A small masked image model, trained from scratch: encoder patch size [4, 4], trained on telescope images of galaxies (Galaxy Zoo DECaLS).
Rows from block 3 of the encoder of a small masked image model, named by matrix and row number. Rows with one number belong to one neuron. Each number is 500 + 25 x the weight over its row's rms, rounded and kept within 0 to 999. All counts start at 0. Numbers have three digits each. After the name is the row's rms in percent of the matrix's.
After each neuron's rows are labels from the 100 images, of 14848, where the neuron reaches its highest value: "responds to" is what is common among them; "colour at peak" is the nearest of a few named colours to the mean colour under the peak. Only what is clearly more common there than usual is listed. The data: telescope images of galaxies (Galaxy Zoo DECaLS).
# fc1: MLP up (encoder.blocks.3.mlp.fc1.weight, 384x192), inputs 0-95
# fc2: MLP down (encoder.blocks.3.mlp.fc2.weight, 192x384, transposed), outputs 0-95

fc1.35 086:532475546506470486521455492510507505522489517470525503473502528478481501484491523518504500500442527507490433488493529504499458488498522541481552506485490532488525498508517472503481508494512469489519479549492487482499485506462478479527539499478473452481492500480526483503516507502474514545
fc2.35 090:541543495540489526512550473481542485495502492519506482503487480473494494496499519523498532473522518471484521495522551499563516514517509460478531509501548494540566546535526481482518488495481559533477518516494482520520509510443468540459482465504479462518465463534526496496529510519516509443
responds to: edge-on disk: yes; roundness: cigar-shaped
colour at peak: brown

fc1.23 068:513507515510391494496505466474509481522492503519496460504471496520530520485507473517498483453506537478493513501513477507467530517496545472496498480505498493524508469507479504487468499494532488484520487518481528510502525477524488508530474478447449485502504500509475497532519499524528473464
fc2.23 062:489504449547507525437518497489519500484485502504504476518517479515486493514450475528508490482533526474470523489512536451511479500511519451503503548485514444512536495486494520520517477514438486502532480458492491483503537473456527493488501524495468452499500488512537454484541539511470545483
responds to: roundness: cigar-shaped
colour at peak: grey

fc1.87 142:521512496467507523482505528476489490472526492500574496514478515529548468514490516477504459498478502547543489526494460508478546523461470532475520492459523523506524485496492487498498533490469530493554522496504496517491530467490478499521523491532471524483518477539503508474532541477490476446
fc2.87 126:488523422531494487470534488532490496481496500552491508480543464473522491508494534467449534494535530477515485522523477495494506495455490481527506529490494503486559506510504515515489540464471538530519518480507502489501493534533518506462542486461537441518475473487468510533511497482523471490
responds to: edge-on disk: no; bar: no
colour at peak: brown

fc1.300 181:473504509487499512534484471481470522458507527510472524500526531504461487447543479474525484549464539514473460506477512527527494479508505509485478536519505473492516460499487501538503513496501481517473470495479484483442538532486471473539526543533525480505484458433520489489506514492481577549
fc2.300 199:495529544500524489549492507514514514501465487511491511510549509472477492499497532429507455505490518452549527512494525503463485503534495489509497474503487499503504528534537498518501462498509496483511479480494484481502505501502524519495486539517540484503502513497550483437470496497467476542
responds to: shape: featured or disk; edge-on disk: yes
colour at peak: brown

fc1.12 086:514515551525495488520480513476509512532473515547513460507534465503549485489456441510500503497517518481548516470542506488477457485467521484488509499504474481502483497528541525492470480547480494484500448517468506547510531514474473501505467504443495485495553483469517489487499497514495518533
fc2.12 083:510511586473510501494533535502522486487530474504468477497509514536515476511498492546496522483495515506486535511473528483450483507535531535485485514486500450511473514496517492482550515453486518514536495484505496511539503497496483529532517512510493473529497498520509505479520513534518515478
responds to: shape: featured or disk
colour at peak: grey; pink

fc1.204 121:502475486490537481539512491472480477488483514490471522493494517496512503465508507470504496520525519515505484515509501557505520496479486511503524496502477491477491470490522448521544508518500468491509517485512489479478527429443502515533469507539570583516469495522470489519499537500512510455
fc2.204 100:493524524501542499522523521496533481499516508463525492526527463464516500494521515492473503519504443474495507525524496487464480458471475464488509531518518473496559472508499507464515514487529521496537541467525446490452521492505478551521448506457514503526489501484524467519510522500484483510
responds to: roundness: cigar-shaped
colour at peak: brown

fc1.360 090:505489542532527488519497473473514519486490466492489484477501492467490521504502525494459491481497487496515518508497492479519507529484499485475590472519480511558550455494505494494549530499529486488502492531468471497484488472474516462472550492508538548523455528550492519529466527501510460486
fc2.360 068:549491620514530506445486503492534501497501463483526517514480501515523512508482507517500514473459512482534513461517505484490448493534491538529473502512493484511496489514507524489435479510512464474491509485489474539486469502488537527514485461534517503508498466503500465483467490500527525482
responds to: shape: featured or disk; edge-on disk: yes; roundness: cigar-shaped
colour at peak: brown

fc1.71 086:555474514526503498502454448469491492509489483543479512472510508480471508511465541495515513488490497504522538525499504487486490518486446498522514504479520482531523488514525443498522492493506512482436497521474503495487533501459541484512461495533533546499492488527489496522499529498517499504
fc2.71 079:505550546501501488542523528502558493507494478486488458516542473463509481496513509452475509485528474520478534493510496491481541500524520541452495528539518518537463515495519492533516520482514537519500555564458465529498529475506472548479503521489476479512487487495470508495530492531497480486
responds to: edge-on disk: yes
colour at peak: brown

fc1.18 055:494541477508480470500515477494470488516504467532500489517502517481464494489533517501478488477486448522470485496525497510500499477531487513511462504518521498522488515488516498508503486475535529487437515453543494508554550526474559530498497500497528497472515513521492465510477523478523538495
fc2.18 055:497500409496499480502453513484492521460529487490494510477535499488488526506518460502482480491492505516478520489496487479471506491429524491489516503504525498508514580526464529518505501504468509477504543472509512512463506484476509539519477452434485499466559497501503492474529468515468511515
responds to: shape: featured or disk; edge-on disk: no; spiral arms: yes
colour at peak: brown; grey

fc1.285 096:477475561464555460460504493472495518509471507484510487478482484482481517485486516514519514545510518515479507493489496499466500494515519514521550495494502522502469494525510529494506526548448515570486508512511513497491505440473506488516479556484523541521535509488505538493512512486533528493
fc2.285 118:447493541480500498500517552473473533495483493479479542510455474520511496477498454523502538473504496495473533547520489465511491507493542488511500476471540492512491484508499497449453491489464528537518497508480498526489521521517449531522504514504534490536515496480500482498503499486501511471
responds to: shape: featured or disk
colour at peak: brown

fc1.208 068:565456509502465463490516480525499492485528469476497516496535546475509452521481469509501505467469496465486513497504482498491500475484507529501511499501467471508467496529480508491472509488503485509475459484479435494536507499486511516499423455508503517521506487510512443511486505512506446509
fc2.208 059:527512531483577532486477513527515487511497510482466473486509522489493449491510506498527519527510491543502561525507536487516534484524536483483523505476525511560505510517482550502490486466498484508535484489459529510489511486516502506447491475530438523510504521498524491507501534486483457509
responds to: roundness: cigar-shaped
colour at peak: brown

fc1.225 099:442513519493536482489519516500461526468548481492545490513476479538524447513485533495471486512498456491525516547493495495509508498490534502485475528494539492502519476453450571442512488481441552487531542520462469523485494473492512496540507512531478488488545509518475502498531486513534478487
fc2.225 072:491490412507485499452509505510477519472500517515470491471513463492453487503505506485521474508514498481505501497530532485494501485469484495532531522467485497526507473495474530490496510486504488527493544476491541497498475536507521517511537482484520457460541523500487545532530473489503454550
responds to: bar: no
colour at peak: brown

fc1.154 084:463550522509503525498510485484458488500523482478516516534531526531510472514477499493485540507495507431538508491495491465473480516475464479495524516472490507499505462515536524507503503471470572449512482515515499513522529470501488536516482529500528465494479455516515448486486527525530497478
fc2.154 067:512504395513467485512516496516522505503465505541512498455515466489493494510518501494500435462517538475534494541484536486508464484497516459504511515456495503509526516498479554485515498519449490493506485461482482512505503485512493499478499524486513493483503508505520515531485476521501454510
responds to: shape: featured or disk; edge-on disk: yes; roundness: cigar-shaped
colour at peak: brown

fc1.233 088:496563498468515483529495543515477478507457490506497476482516528476454462497537498490486526471484551459471505510488483510543505458486496485519554487499520468525484528489521487500453534482546498491464542489543518488547511518495510513513515461520475479472503493497511497504506474484513480522
fc2.233 079:510524321524499498511503495490486491530495497507505520511520514455514482489479459500517512487538496482470500485479479468519483494488495524488483502508555492523503512495533518533477472448477523488481515497473501503470466470524504499472493455469479475482503474501456523505507488474516460492
responds to: edge-on disk: yes; roundness: cigar-shaped
colour at peak: brown

fc1.378 069:502551544530453518497512462487545520538523488577500463517518495448506447541484488453481440507465496512516515445488515491474517496525524488482518496509466492499468472523516499485489511524502535504496516498464491575527496480498481503474487525520452471459478522471539508520554530473521500535
fc2.378 052:495531509539498487503536549528530513518517475510493461504531511537478469479530502493572510501486489456498508467475519464483496486475473484497502511484506480534518524511507518473535513491464467507495535500438494490478532492505491484497467505405465449503518465549509493499474517501495455527
responds to: shape: featured or disk; edge-on disk: yes
colour at peak: brown

fc1.297 154:498483500492521518525495524500480490529486479493484505487517510494495522525500450487522517492498513493454570458507453523507511500528507517516534542490526500526480447488491474509510496519459507500553503498518512455475503522504500514499489479497522491486491498425436526457488496497508510496
fc2.297 190:509572459482508510495498506478507468499518481498538472500508470530473514489477548460476506470520498476486483548493492518540506477469473490502559472440552535495531471541498500498513500498465510496541560492502462475502492486511482506505503550523533507509487480499535477500554508495526531505
responds to: bar: no
colour at peak: brown

fc1.145 114:476476539492489518454503507557508480501501525521532520483498450510494539494471502451493488488485513524504518554514502489499512494528508531520483503450501514481484460478457505507462488461485499511588478461467530454500472488488498484471530518532469487528499514528507454511485525500469436502
fc2.145 101:511513561517535481484499517510498474526495495532542471507536455496500527526469472505512470489499509510468523553475501492526484508510495506523498507505527489536478467464535513543529489513537490502535541479523518494512479516504499474441506550504492507529468486505517527536504516475501439484
responds to: bar: no
colour at peak: brown

fc1.175 115:487540474467498494500486488484486497509524485512543497464504506488508509530517555523520453461482482500506499494490453471495488492464475499511524509525521461526515497493534434514502492502501470469500484510485494525544514489457493552543482472514514511499520526502484542533492517495469523458
fc2.175 103:482527368516521522481538502490481528460499458509509484480530477489483500484486513493472499487552512503510504513508514496510522496489469484474521508529532514527543484523472530514527513481465533486536527548517477507494484527460521487508525484465517509492466476478482506491526511497556470461
responds to: shape: featured or disk; edge-on disk: no; spiral arms: yes
colour at peak: brown

fc1.250 088:467524509471552460511496491501515492493502522497506529438497524475496524530496480502499510491482464523497524476467497495525471451516523510513480534517502518496493475465488528512502500445496518455539464516497468513484505498506524530556479494478524536489513483449456524457480479529496510522
fc2.250 105:497536502557504510489519495444507486482520501517534497501462487520508531523498562513507487464525482470517519501519501498533500494509498449494553527446546529522530474503507532499476528484508512491504516504507440481493464501473540525444499495506524487463494501505524521503540491475457482517
responds to: bar: no
colour at peak: brown

fc1.218 171:536518533459491502498512484500527488477494478521528489491499525500493477505515494482509507519510435501491508559495521501497508479505508475539524488446526537479517493515492480502518543480472488522529495543531492478476485537504482491467490480501484497472495506495513507477503511490418510527
fc2.218 185:538517543505493512504492477497539502490502459535518469461457459492488458477485498464484510468482515515464457532500518502532505491507499480548498509459524517542507518487538474506546494509509519551475498525509512528503484509461540470462511471475517538500489493505520506556515484478557467478
responds to: shape: featured or disk; edge-on disk: yes
colour at peak: brown

fc1.29 097:478513489459505506478514479470528470509493518508554514531472499512471482484511477511546492484521492475483484499523505483492500473510481514503543473452533518499500445524463502491473480510449520488541485547518483532475473476491480548547498474494512527490495495490496557449527493494473501519
fc2.29 118:527555357495500511488490501484527521499506486506517458492507491483521497502515525469507494497504505495498496509489508477527501489464498461539540514438520490549539505515518513526520541544491511499519494521513476489517480481483528493503544508477540528500520473515515493557529515487514495499
responds to: spiral arms: yes
colour at peak: brown

fc1.49 087:473507482506469475485494467501524457484510493513470515495512551480468504458518507504522519448502508481482552462496495509542489495519539492509505489530493524510504489491489506487460492492575501529479507540487504472497512509494519521512467490495466463455508520526511519516534456513507483482
fc2.49 113:507488254480478523498508492506497514481481496516481503475483500477493505488537458503477521502474494510491528494513536486524511480496490493474494518514512504517493491503476548518518491517497517492480491515488516508465487502475533496486488477513506451492512490483481455499498475485486509507
responds to: edge-on disk: yes; roundness: cigar-shaped
colour at peak: brown; grey

fc1.365 089:509518557535484505516496544497480496504491500517541473492507504460533502479519459462497510500511522475471513452441495489491549530511492486505507484494481525531471488460480471446500519526467517524491489533492464510491483502528490494479532523489515488502528480487548469532505488468509494482
fc2.365 086:487494573508493501482509512496494501462471465501521488468533528507509505494458459510500564489508508509499532495509528447510476460506485470496467496502532451472516490524531496506521495460455479509495500466520492519480494492479506487499496507445498499496508472535488475521487487523467493500
responds to: shape: featured or disk; edge-on disk: yes
colour at peak: brown

fc1.256 070:465512488502509495512552481467496507512536487496464489519482531511494527455459472541509497493480495503439503520496510483507477505510537476488460510530521470509494501525513457506453450491494477504498433481471515503517498500482503508550471439474533510534500506485533496520472479513532518437
fc2.256 064:472514456463515480478504489527522522486483516466491500496510503474508464502529492511499504526537498533582545535526531482499504519471461452495513502503471498525505525482489517486501498536457491487546519503455512450503506492469509515468478443473490507477535488520494477473490473510494545547
responds to: edge-on disk: yes; roundness: cigar-shaped
colour at peak: brown

fc1.7 096:524504481479494473495478455515458512506509510535485480494541557503506517508455472522523490467478550478522517502497496476522542494471484537520488496519458459497509490492513477535518488496520480500465447536501533495491495527483490496515478478530495515555500470484474454553512523509468498462
fc2.7 098:525464499489475486520528494532515482489492529516513488512540512514465513468518506514510550497505505506479494489525537487549518497508502482520517474491529497455519518517481545518501470539512495475491488552466487470472499473490490514505453445515501468554487508485546450480482514520445489549
responds to: roundness: cigar-shaped
colour at peak: brown

fc1.181 085:487524531559442527530515495509548517517475490528461476498470560512482501498482468525473503495505514499515510447465514511472518512532500491457499478534471494494506458491516478474455469482487528521479439529484537502507475508504470530516510503488483492487492489508514519545487473510538487524
fc2.181 076:509498408516468500478507491506506492491494516513480474487499544543489471468488485523461530497471517492489532521497544469509484510506545492519489526513520468537507488506483526521507519529499487513515447484470477525472496515488500483509517530492541452514490443495523448493491508524508535487
responds to: edge-on disk: yes; roundness: cigar-shaped
colour at peak: brown

fc1.25 070:484506535502436543498499474488555506424471466491461498521541490496497469484488483513458493490479527504546501496492468447506513480501492475517449507528486485483503517485492486457447513516514539494494489516512522518455507519546471492537492525487515514521508482476480465520518475489510491491
fc2.25 070:495483441505477521469529550510488482502530550518451456489527526519488491502460469504494529468503489494500519477485533456518517518538540440519462506501491472556487493472530537500494503536476494494491482476486473515513478492511483485488489474482507506490503472504518475517500457497478506505
responds to: roundness: round
colour at peak: brown; grey

fc1.242 089:505488518549436517492469459491540495542479498484510433500508479508493496479490450503506514494477547484486534501457506471489499496473534474519474476514451519506518523496484490467497494495532495517508504548493537476513474513488442530521490505521501487530474495501499466498497493525539451546
fc2.242 078:509494580495462524508488498510540513515519519483493471479548508493495492510488509449497495493459514475500501469497548473507505530497510481502522508516506515526510502511507519480555478532523507501526509513454548501469477504503520519447478480472491485502496469491518466524474515512474525517
responds to: edge-on disk: yes
colour at peak: grey

fc1.377 067:492511571529486510543466515462498512498491493523528500520507461475511481493476505445480517533489501482520514495481519549505504508477467472512558502556517528552493497535513477482448528511496478531531499510477548486518493484516462513454481484468491482520546466509496497513539519506511487499
fc2.377 060:457502521489498523478543525514490492486489516523489471510521477485526479491472482526494528472549513488497539525501555454499517496495506451464483531457472427552519506518485517525548516481453516493474501480476512493457553515481499510489506507503459497510510493506528449540519488527512537473
responds to: roundness: cigar-shaped; edge-on disk: yes
colour at peak: grey

fc1.64 066:503527549534567523481452506449498514496463453517541506463489479473507514482462475474535548505454498517479508468536510521476490491509465474495521474519472491525482507490523469505535474474504457508486522511508527484509502521520499496461486512534494515521499511488508511496528471513473443527
fc2.64 071:500524542481548478512533544509500470508531505471489472513493479475488468499489511531479468473509479524530476510497504470500494498490488488465489522506506534503558478512525470465513494448472506532522533499443541466510515477503431530526523489526436509518513491536476523504520524519572470497
responds to: edge-on disk: no; spiral arms: yes
colour at peak: brown

fc1.331 083:484511517492479503493507501510494505484492490491485518495530515484478499484500445563438547491498512473502521473496485495492510504480503472482498538527483498517492530534522486468426505472543529455514506503474524511549500481493495504520463494503524473512497464500481470502494496529580496480
fc2.331 083:512506394469473515492498504491517460490501521510484508469480502496499470503464473485492535486479510496510502492514528489531484503477532494520483497505509514531488514494511553449522493518486498517527506491492509533473472499501506493469491492494505523534485494508507483556455458514531485456
responds to: edge-on disk: yes; roundness: cigar-shaped
colour at peak: brown

fc1.20 132:475512518515487513503477522498553490530500507528519473475502520508496510473476483452498506497491496480485490489492502525502513470545507481533543468468510529499503523459506444486478473534494540523543500481516463478448471473515489502484499535477476497447546505548474518455436510477525492551
fc2.20 109:502539604509477452486514486507529488484485504459469514521522482477508511483517486451494543478509553487494500472474478456504535460468541529525479476459507514506516481544484470496496494526510522508493532531471487457480498496513502524507477482543531508528497508512509480489464492524517487453
responds to: roundness: cigar-shaped; edge-on disk: yes
colour at peak: brown

fc1.141 122:524515523460520503478519501513498515508530503546448503472530498493486539569475497544491533479504499502488573468489484500501505506471467498549476502509478496529471528479492486497505480510502512480484480513469451505524535525485456463525457488476484527490515516492525513476496488507530482514
fc2.141 098:570479509504572506507526490506512485461480503533514492556491470527535484494498535561500500493526506487503537480533507491503555511506484481514499507486521479533540527529476488496530508520490493504507478463503468481487537490478465514496499536504445541534502509492469477485475489503457493484
responds to: spiral arms: yes
colour at peak: brown

fc1.100 096:513535539509530513497467473485537489471509512548493523478521487494508512459453525475496511464511510515512535518485545544516462516510473476528527493483454504484464522474491480504521489505518491511456509455489500509527486496512496498490486472511481515491507531504496522524509469516524432529
fc2.100 072:530543545483514515539550514547539478462483497490491467469475466456515494535476514556478493497509510512539541515494528473529482491487523481488533535497498503565492519532501496480555517483467523506534521448513494483496499469473474516490471506511449492492469508540528469510459496532491544478
responds to: spiral arms: yes
colour at peak: brown

fc1.134 192:510474495465524500475505500452507475551475495500529511521491510512531470503470516483531521544483496475524507478486519510463503462527472490524526474499492518472502501523488474491476484500530503521531519484549474507504499465512491535503461526504501551502508527472472551466525492473475501539
fc2.134 179:500512483483535485509491522517547474505499467469523500516479452495504486511486539507520444501494493463485495564509515499490495456475548503530485498476547472498484490536507492506498512494520480475518499449540448469469452487547487513482476540491504488482513497525508505507488531474461490501
responds to: bar: no
colour at peak: brown

fc1.193 163:521502507544448527526548474480494550511477488519516446518519528468471512514514470547483455515467542470497540481493503427497561539513527503482519493511513467544538471536496488478511500495494520516482462523480513518521514482486503497521457498488485533518503467514484470541508538497506516490
fc2.193 157:541512540508473518484518486546476517506503507499483495484540545468492511483508523486498470505469506457545513488468535487501458535503526490528542491502485476490515486517515455507479513560500508495484436512499521497536483501517492484481471516493540528482495510499503464527493508521529523505
responds to: roundness: cigar-shaped; edge-on disk: yes
colour at peak: brown

fc1.319 075:516474487530503536477514476478569487523501485493506540466449496492481499503476489477499471479500511540449463489521490510502471488493504473495506544461457457558514475522474505497506477492523520518447540502490475491543516507465538525507484491462516524546510545511500494495458524512518491482
fc2.319 059:489484469476556485536491531544537476502473514471475496497544467522490478508475482514478463476499520520532518475507548499515490488449527466470496512463491522533513511473496531518539548498487514545551512476478537531491498529478472556485522512502455509464545465506519483486515506503497459477
responds to: roundness: cigar-shaped; edge-on disk: yes
colour at peak: grey; brown

fc1.132 070:493479504502457495429467458481504481508536482478473472490529511483471511521482505512517529471498507493486465496498535515536455518488554491541495529486454477507458514520487512533514480540540492492458529493471483532505480492490517512560503469482529515521524496492471475507493503516533536474
fc2.132 064:511514497462525488485499501542526500500473510493483443537510499478482442533447484512480497518520518535483516523525486475536501499456508466487533529468474462563502509486473536469527520485418498499505535468498511464483484486503509501461470492527455501488518508548506471505487487479546475520
responds to: roundness: cigar-shaped
colour at peak: brown

fc1.267 101:451504486465452489482513522474540526539499470470535491505518484490463482512516472464494514488510529528499485470515537471493496537482473490491495526488462488506495527477516493489506526466501557507546494524531548500527509448510457523540479493475457511496458499524456504555534494521551471468
fc2.267 084:536494340507504483516480505521511517507499515499514481495507514478487499554508478502508486514487517482494502467500518475477538524459494487477494508514495496489532474470504537484510510526508506540501462485466507502477486493526475511481485513481466498516478495505471465526466490517450439515
responds to: spiral arms: yes
colour at peak: brown

fc1.133 098:487480502528473508501485489476513491505523535504453472504516509492484510509470484508484443470509527519429519521553484480483531510490528467489509507508417525515492486499536474524513480504501473494503505528509512525518515522517483500506435494495511541546460545506486518541473503495537465421
fc2.133 088:494497499477538516465495510517520506474508502501497465528525493479530466503481486507509473486497513526531555498525560476487496532445480453525506498445518474528505485526499517504491523502489498445542469486466518493456494484451499521495514516549476513466550489477490466516508509525515510485
responds to: roundness: cigar-shaped
colour at peak: grey

fc1.355 075:515487541457535516504510525551473539488481529490507534533477476539497493505508499494497492528502498505513528512519533499541511492499498496524484517437469495496488518484464533483474531503465497486530519512477474512500520515511477534543486524523469536474470469487469505465526520518452488506
fc2.355 079:501482600512489490508509502501525511511528520522512477514540479507478508541542502473533499530517474501508504507507509498467506526502487539481481485500536501522481544486475517539471495523511468477510480510468509466506483529494492477479485465460451480513495501509504488497469489518447511522
responds to: edge-on disk: no; spiral arms: yes
colour at peak: brown