A small masked image model, trained from scratch.
Model: 32-pixel images, encoder arch vit, encoder norm layernorm_no_bias, encoder patch size [4, 4], encoder layers 12, encoder width 192, decoder layers 6.
Training: soap at rate 0.0031, 10200 steps, batches of 256.
Data: trained on telescope images of galaxies (Galaxy Zoo DECaLS), 88335 training examples, 29.6 epochs.
Rows from block 6 of the encoder of a small masked image model, named by matrix and row number. Rows with one number belong to one neuron. Each number is 500 + 25 x the weight over its row's rms, rounded and kept within 0 to 999. All counts start at 0. Numbers have three digits each. After the name is the row's rms in percent of the matrix's.
After each neuron's rows are labels from the 100 images, of 14848, where the neuron reaches its highest value: "top examples" is what is common among them. Only what is clearly more common there than usual is listed. The data: telescope images of galaxies (Galaxy Zoo DECaLS).
# fc1: MLP up (encoder.blocks.6.mlp.fc1.weight, 384x192), inputs 0-63
# fc2: MLP down (encoder.blocks.6.mlp.fc2.weight, 192x384, transposed), outputs 0-63

fc1.119 074:513506512512490493511495524466532483500536494518541486526488481502499477491504528512469496471495458479452492485473503478493514517536507464473478505448545509530549500533517471449492443501501469
fc2.119 073:510507280512479515503517533492509516447480492494491506491511508488515518480491510490489493536493497523466496503453533465511497483492501494479493520527513493493475517480500522470498527522511486
top examples: bar: no

fc1.383 084:481489486549522489480472479554441518499476511506508519520499484497460491507486531477484459516494462461524528521503533494510511492513495506543516514465479527501526517516523534466550544498463503
fc2.383 103:506513235498485500508487494479513496520501481527492469483475494506509521468522504495496490483512517493477485492500519481528521509492501491501507500478498487509504496482493549511501505493494494
top examples: edge-on disk: yes

fc1.365 155:522513503528525505489504551531501530497494534503510476495536460510547459494487494458538511473492504513528511457529514472488500530461513508483485499496485469532492493470527509498472536541450479
fc2.365 112:558485477478528487456521455493511424499517485539492501443514481493510492473497486498479527521511507490485506527478494505533495540494506491508489516495505477465493537531499530504522468494448511
top examples: edge-on disk: yes

fc1.21 094:522533495539463457528470464470520480452535466532521500513494552477504504481464510472531533449503497504461484521458462505483516505533546541515534478524491505441512463493505489524444442449503492
fc2.21 094:509483264497511516520532502474496527486495477518489514490494492503504487489507492517472533519499490492502497510497533489507505522488480461494501521490526464512505518501491509472531509505459491
top examples: edge-on disk: no; spiral arms: yes

fc1.382 102:493454508444527511481492526516485568476504544507515563493475493523526494507531499469517530493476504488500471489524519441502520515460481509493458468456475481486540509517439474503500513504527489
fc2.382 100:509543742529516495487500455498503495490518474484502477506541489488519488499484483498506501505503497505528498477503477476513470488496485500504486491489480528480508504548520492473523496510519498
top examples: roundness: cigar-shaped; edge-on disk: yes

fc1.351 098:510494496532502488534486488465478507476484522502473514504528584516521520521481502480480515509491496466493513536483475494440540533508533539490511496528539513487490520487510478488472479507519523
fc2.351 097:500484257523492506516483514506513509472481488536498510524506529502499522496500502506501500521510524501474501480495489492478520518524484502510503493492492497504485495531496512463515480481536499
top examples: edge-on disk: yes

fc1.320 157:499524486490517532469513501492495518510485504489523510515489457531531473478487527507501470498534496515515514474528527474463536511511502478475509478456515495494536492496498514514455511465461519
fc2.320 224:512504196508478505506501485505503505496511506528502515485491509511510510492488487505507508507504518501493492508491497486517491506505490508511483500515497508510488494497511509497488492498513506
top examples: edge-on disk: no; bar: no

fc1.174 091:501507492509495527529483496503505499521467501508516496494496509471447490489513508509523477469514498522529484543488469509492550506512530507536508497512547475503558541480507487456478465509458476
fc2.174 081:516504290515506541502500517508501498506502510515481522499537473505524490482518494510512488504491460509485511512506529497503492541515497480486473493499487470508519493511512539516526512503461492
top examples: edge-on disk: yes

fc1.274 078:437461520493507497501513501489476528532470495500481512526452495504455459477478484543506519509501499526521490502532498462514518496498483482508472495491511504527494499514543530533518502537508542
fc2.274 083:512447686550510522447487452521470515495511504487490468513508508491529510497466474539474558471519512464496524483489484520471465520501517471501496533521510468495490483520519502515525490544525493
top examples: roundness: cigar-shaped; edge-on disk: yes

fc1.326 130:514515523468529494479497464503492499476525518486513547529510480542514502535550512529524470494531480522464478462523502507505478465480464548511518504535519513484464512491471488557488531520538489
fc2.326 115:455537688532480514503480514498501496477512498488502508496529499455526517549457479501497532469528506477480488466504490503477461476489526510512507473517492506466478490535492466534450498525496518
top examples: edge-on disk: no; bar: no

fc1.200 104:521488535543493479517525556451507477512500543521506474513496468504477490502467536450512488481467530502478507547525475492509483545479525476490509514511493494497478483495488486503494535530484451
fc2.200 077:484508608491527563470513495500474474499491484521504498528534483523510452477462493503497518486501485523518490500533540511495505514498506501469494509512513415539494552494498516538528488511473483
top examples: edge-on disk: yes; roundness: cigar-shaped

fc1.284 077:465506495510538474528503513489472490503527484513503506498493479483507472550504516486515501557484488474483489495489477493502510499504474501493504521472512500525503470479483527504550521509455520
fc2.284 062:523508438475494484493505496494512543500514484528486461537497436507467511456554487516537472521509510511498482539525537485499493506522504485521513490550476516493560561498515537526488526465508494
top examples: edge-on disk: yes

fc1.182 110:538533503499523511508526510503461440482499509491465459500522459516512471466524539522511514498496519479513499496529522468530483536485486463516523547484522514509479512527490504460520563517464505
fc2.182 086:512507334482514476460506476507513477507501528532503517488515500467530524485518529499496528509516502482477450490480471525498472517501531514496509478497534518507486534503482464497481497511510494
top examples: roundness: cigar-shaped

fc1.15 092:535482484536518503479480471476522498478480495513469514512467540492524514495467497548516548508503475500494507518495455483480511471519502493477525462527515484552541490523531488485456502488535545
fc2.15 086:511463612483511563470513538499507474503501513509506498521505498531487492527477496471496531493485503479519485444516529509474506514518503449481480492480534466481500526526498509459553538533510515
top examples: roundness: cigar-shaped; edge-on disk: yes

fc1.253 078:493542502555532488504498500476496489448491418497489490497522506475493478501487473480502506514542459467481528462520517503497448525476479511532479526481494497489545519541502507502521485523435469
fc2.253 064:492520416451499473542488491524479493514499497504464483545490538509479480515523485490505517509497471527492523525483496477526519542541545519450517519502501447529485481493492498513501514505487502
top examples: edge-on disk: yes

fc1.80 105:472485480534509493523529512529486526469480501539509518515514471529483500532482505428506497513508503493523487495509535509451551492489498502499507478482485493495563548527552529497544491495481494
fc2.80 137:516506204486466504515502473505504498499501501525486492489522514492487533467506501497501497515507512491494479519495507480492494513486476501495506494495494505491512493496476508498517488505484485
top examples: edge-on disk: no; bar: no

fc1.250 085:475425504533517505493503472520486515493495512497490510509493485501518471504500511512486483544529504508499510506521543487516496520484510444491503491496511507522513528497494499488526526499517518
fc2.250 079:551494316500500498520485508509551484553494494519493475477498500513473534481522510486546478457517531488495514513523508479513513531517520523517524500482472488528477505537479519472535506493547540
top examples: edge-on disk: yes

fc1.145 082:472532491524510476462485515495515492493538491551462514472518533495508469465492455508463540481483495474475497509498513511484551531522495535543472486564444534467502496549507468519486453488522491
fc2.145 059:516525425498479483525550483504488497503517495494472483465486525495474486519534525520485471538531515489501522509542530470525508521512497475456507486505486474520538529480481561471515482517462483
top examples: edge-on disk: yes; roundness: cigar-shaped

fc1.237 143:531523488525507507494497500475491487480475519487509524487512505525529491497512521548507479452523494472491528471514488512469501509508509450496507478495522487499518477498531502503444496486511478
fc2.237 170:496500211498483513498484485503501487479504480510502513511490532489512508507475516518500519480519485498503489500493502522481497498509504521493472492508497492498493508520483504516494501511504491
top examples: bar: no

fc1.52 110:499521469510470496468475468481502483472520466562494481531487541505493525518423481482471481486520519483487491486487473515493500455551537510508498475506495514449520443503494488507485454501529486
fc2.52 114:512472232475493479492514513491492501487494515525497490497479472474482497517492485522513490514486467531483496514492514459499502522487496486477489510476495516514477496494496532483502535518485525
top examples: shape: featured or disk; edge-on disk: no; spiral arms: yes

fc1.162 107:481512503474505493509510494525527480525503541480505531502530569491502499503475498486529507455490508476522532525508514481510506500492494566480543470524470504474493499508503442527487471459517491
fc2.162 080:523469519498530510487504470505506482500492506487480496520515486464517512496484489497487496505545534514512512484539451525471505512489512510542514491524506523493509530536482574503489537492513513
top examples: edge-on disk: no; spiral arms: yes; bulge size: small

fc1.347 070:540482493526538510486516516486535500491496495488495493453498503463511483493511518474501493527466527467507496503509505501505479537511500489525493502485474489512483507542477501472537531469508475
fc2.347 079:515493283490482488518521513495522514526513464498504464484508503476504468478501545517494502548501483482522511491504500474491510501504495497491478512467474490504516532493490542502539488520491480
top examples: edge-on disk: yes

fc1.93 088:466482510538493525506475471450503503514521470523486498519520499476486505520477457534492505514489484490527541492504477463482530508529488479506484506519437483523517489561526523467447510516506562
fc2.93 081:521485556492515523481498467517459497492507510496462515521489477502533508528488483501474532501469529492543509476494542467500494474485491491516483497502509477462522479488490521464536526490447520
top examples: edge-on disk: yes; roundness: cigar-shaped

fc1.287 082:501479517525514516480485498482511511501489531545496462491502498467484493472506495503481533468513537477478497453475477522468483504511498497505544515491455510471516477514522480509486498493508441
fc2.287 065:483504574497497468510509496467507490524502525486487454537543495531495473498527491534494511527477512526543478532528558480506490496477467460480514472480506447512537508474524497480550520503461492
top examples: edge-on disk: yes

fc1.10 085:486522500492468544518517445455491504478529473513510464495466507493491495518504525484483503500524485490506472493488465504487523482511500473528544436514504484481512474556516546519456482530511509
fc2.10 099:523501252513468488506484498517499511495504494514500500534494470519510525506522498461524519483493479499491487486495495474526490498484492498513520508471500498490515495479487514496536497503489500
top examples: shape: featured or disk; edge-on disk: no; bulge size: small

fc1.142 091:519490501495517507493501497532478529475515526496487517500530465511531517518506551517544504534476498496537509462530501455517508518513485474484535533476492482504466471491508525484554556501482516
fc2.142 066:493547418478506503521525509511517495513481482503491538489539526495492547495519475495510499518516511513498498462484493523474461499515505505520519475497506503493465514546455489512495491492526519
top examples: roundness: cigar-shaped

fc1.213 134:524483494471498525476521494481513477515507506504477511495531497561496519494484520500464447460553515494461517454498495507469507502516556471525506455484477491468497485514484522540476457459488515
fc2.213 170:517507195497492496489506502519507501485503498512498501508481520491504506470494487504488511488516510504489497510500495490508505506496498500497497514492497516511496489493505507497510495503489484
top examples: edge-on disk: no; bar: no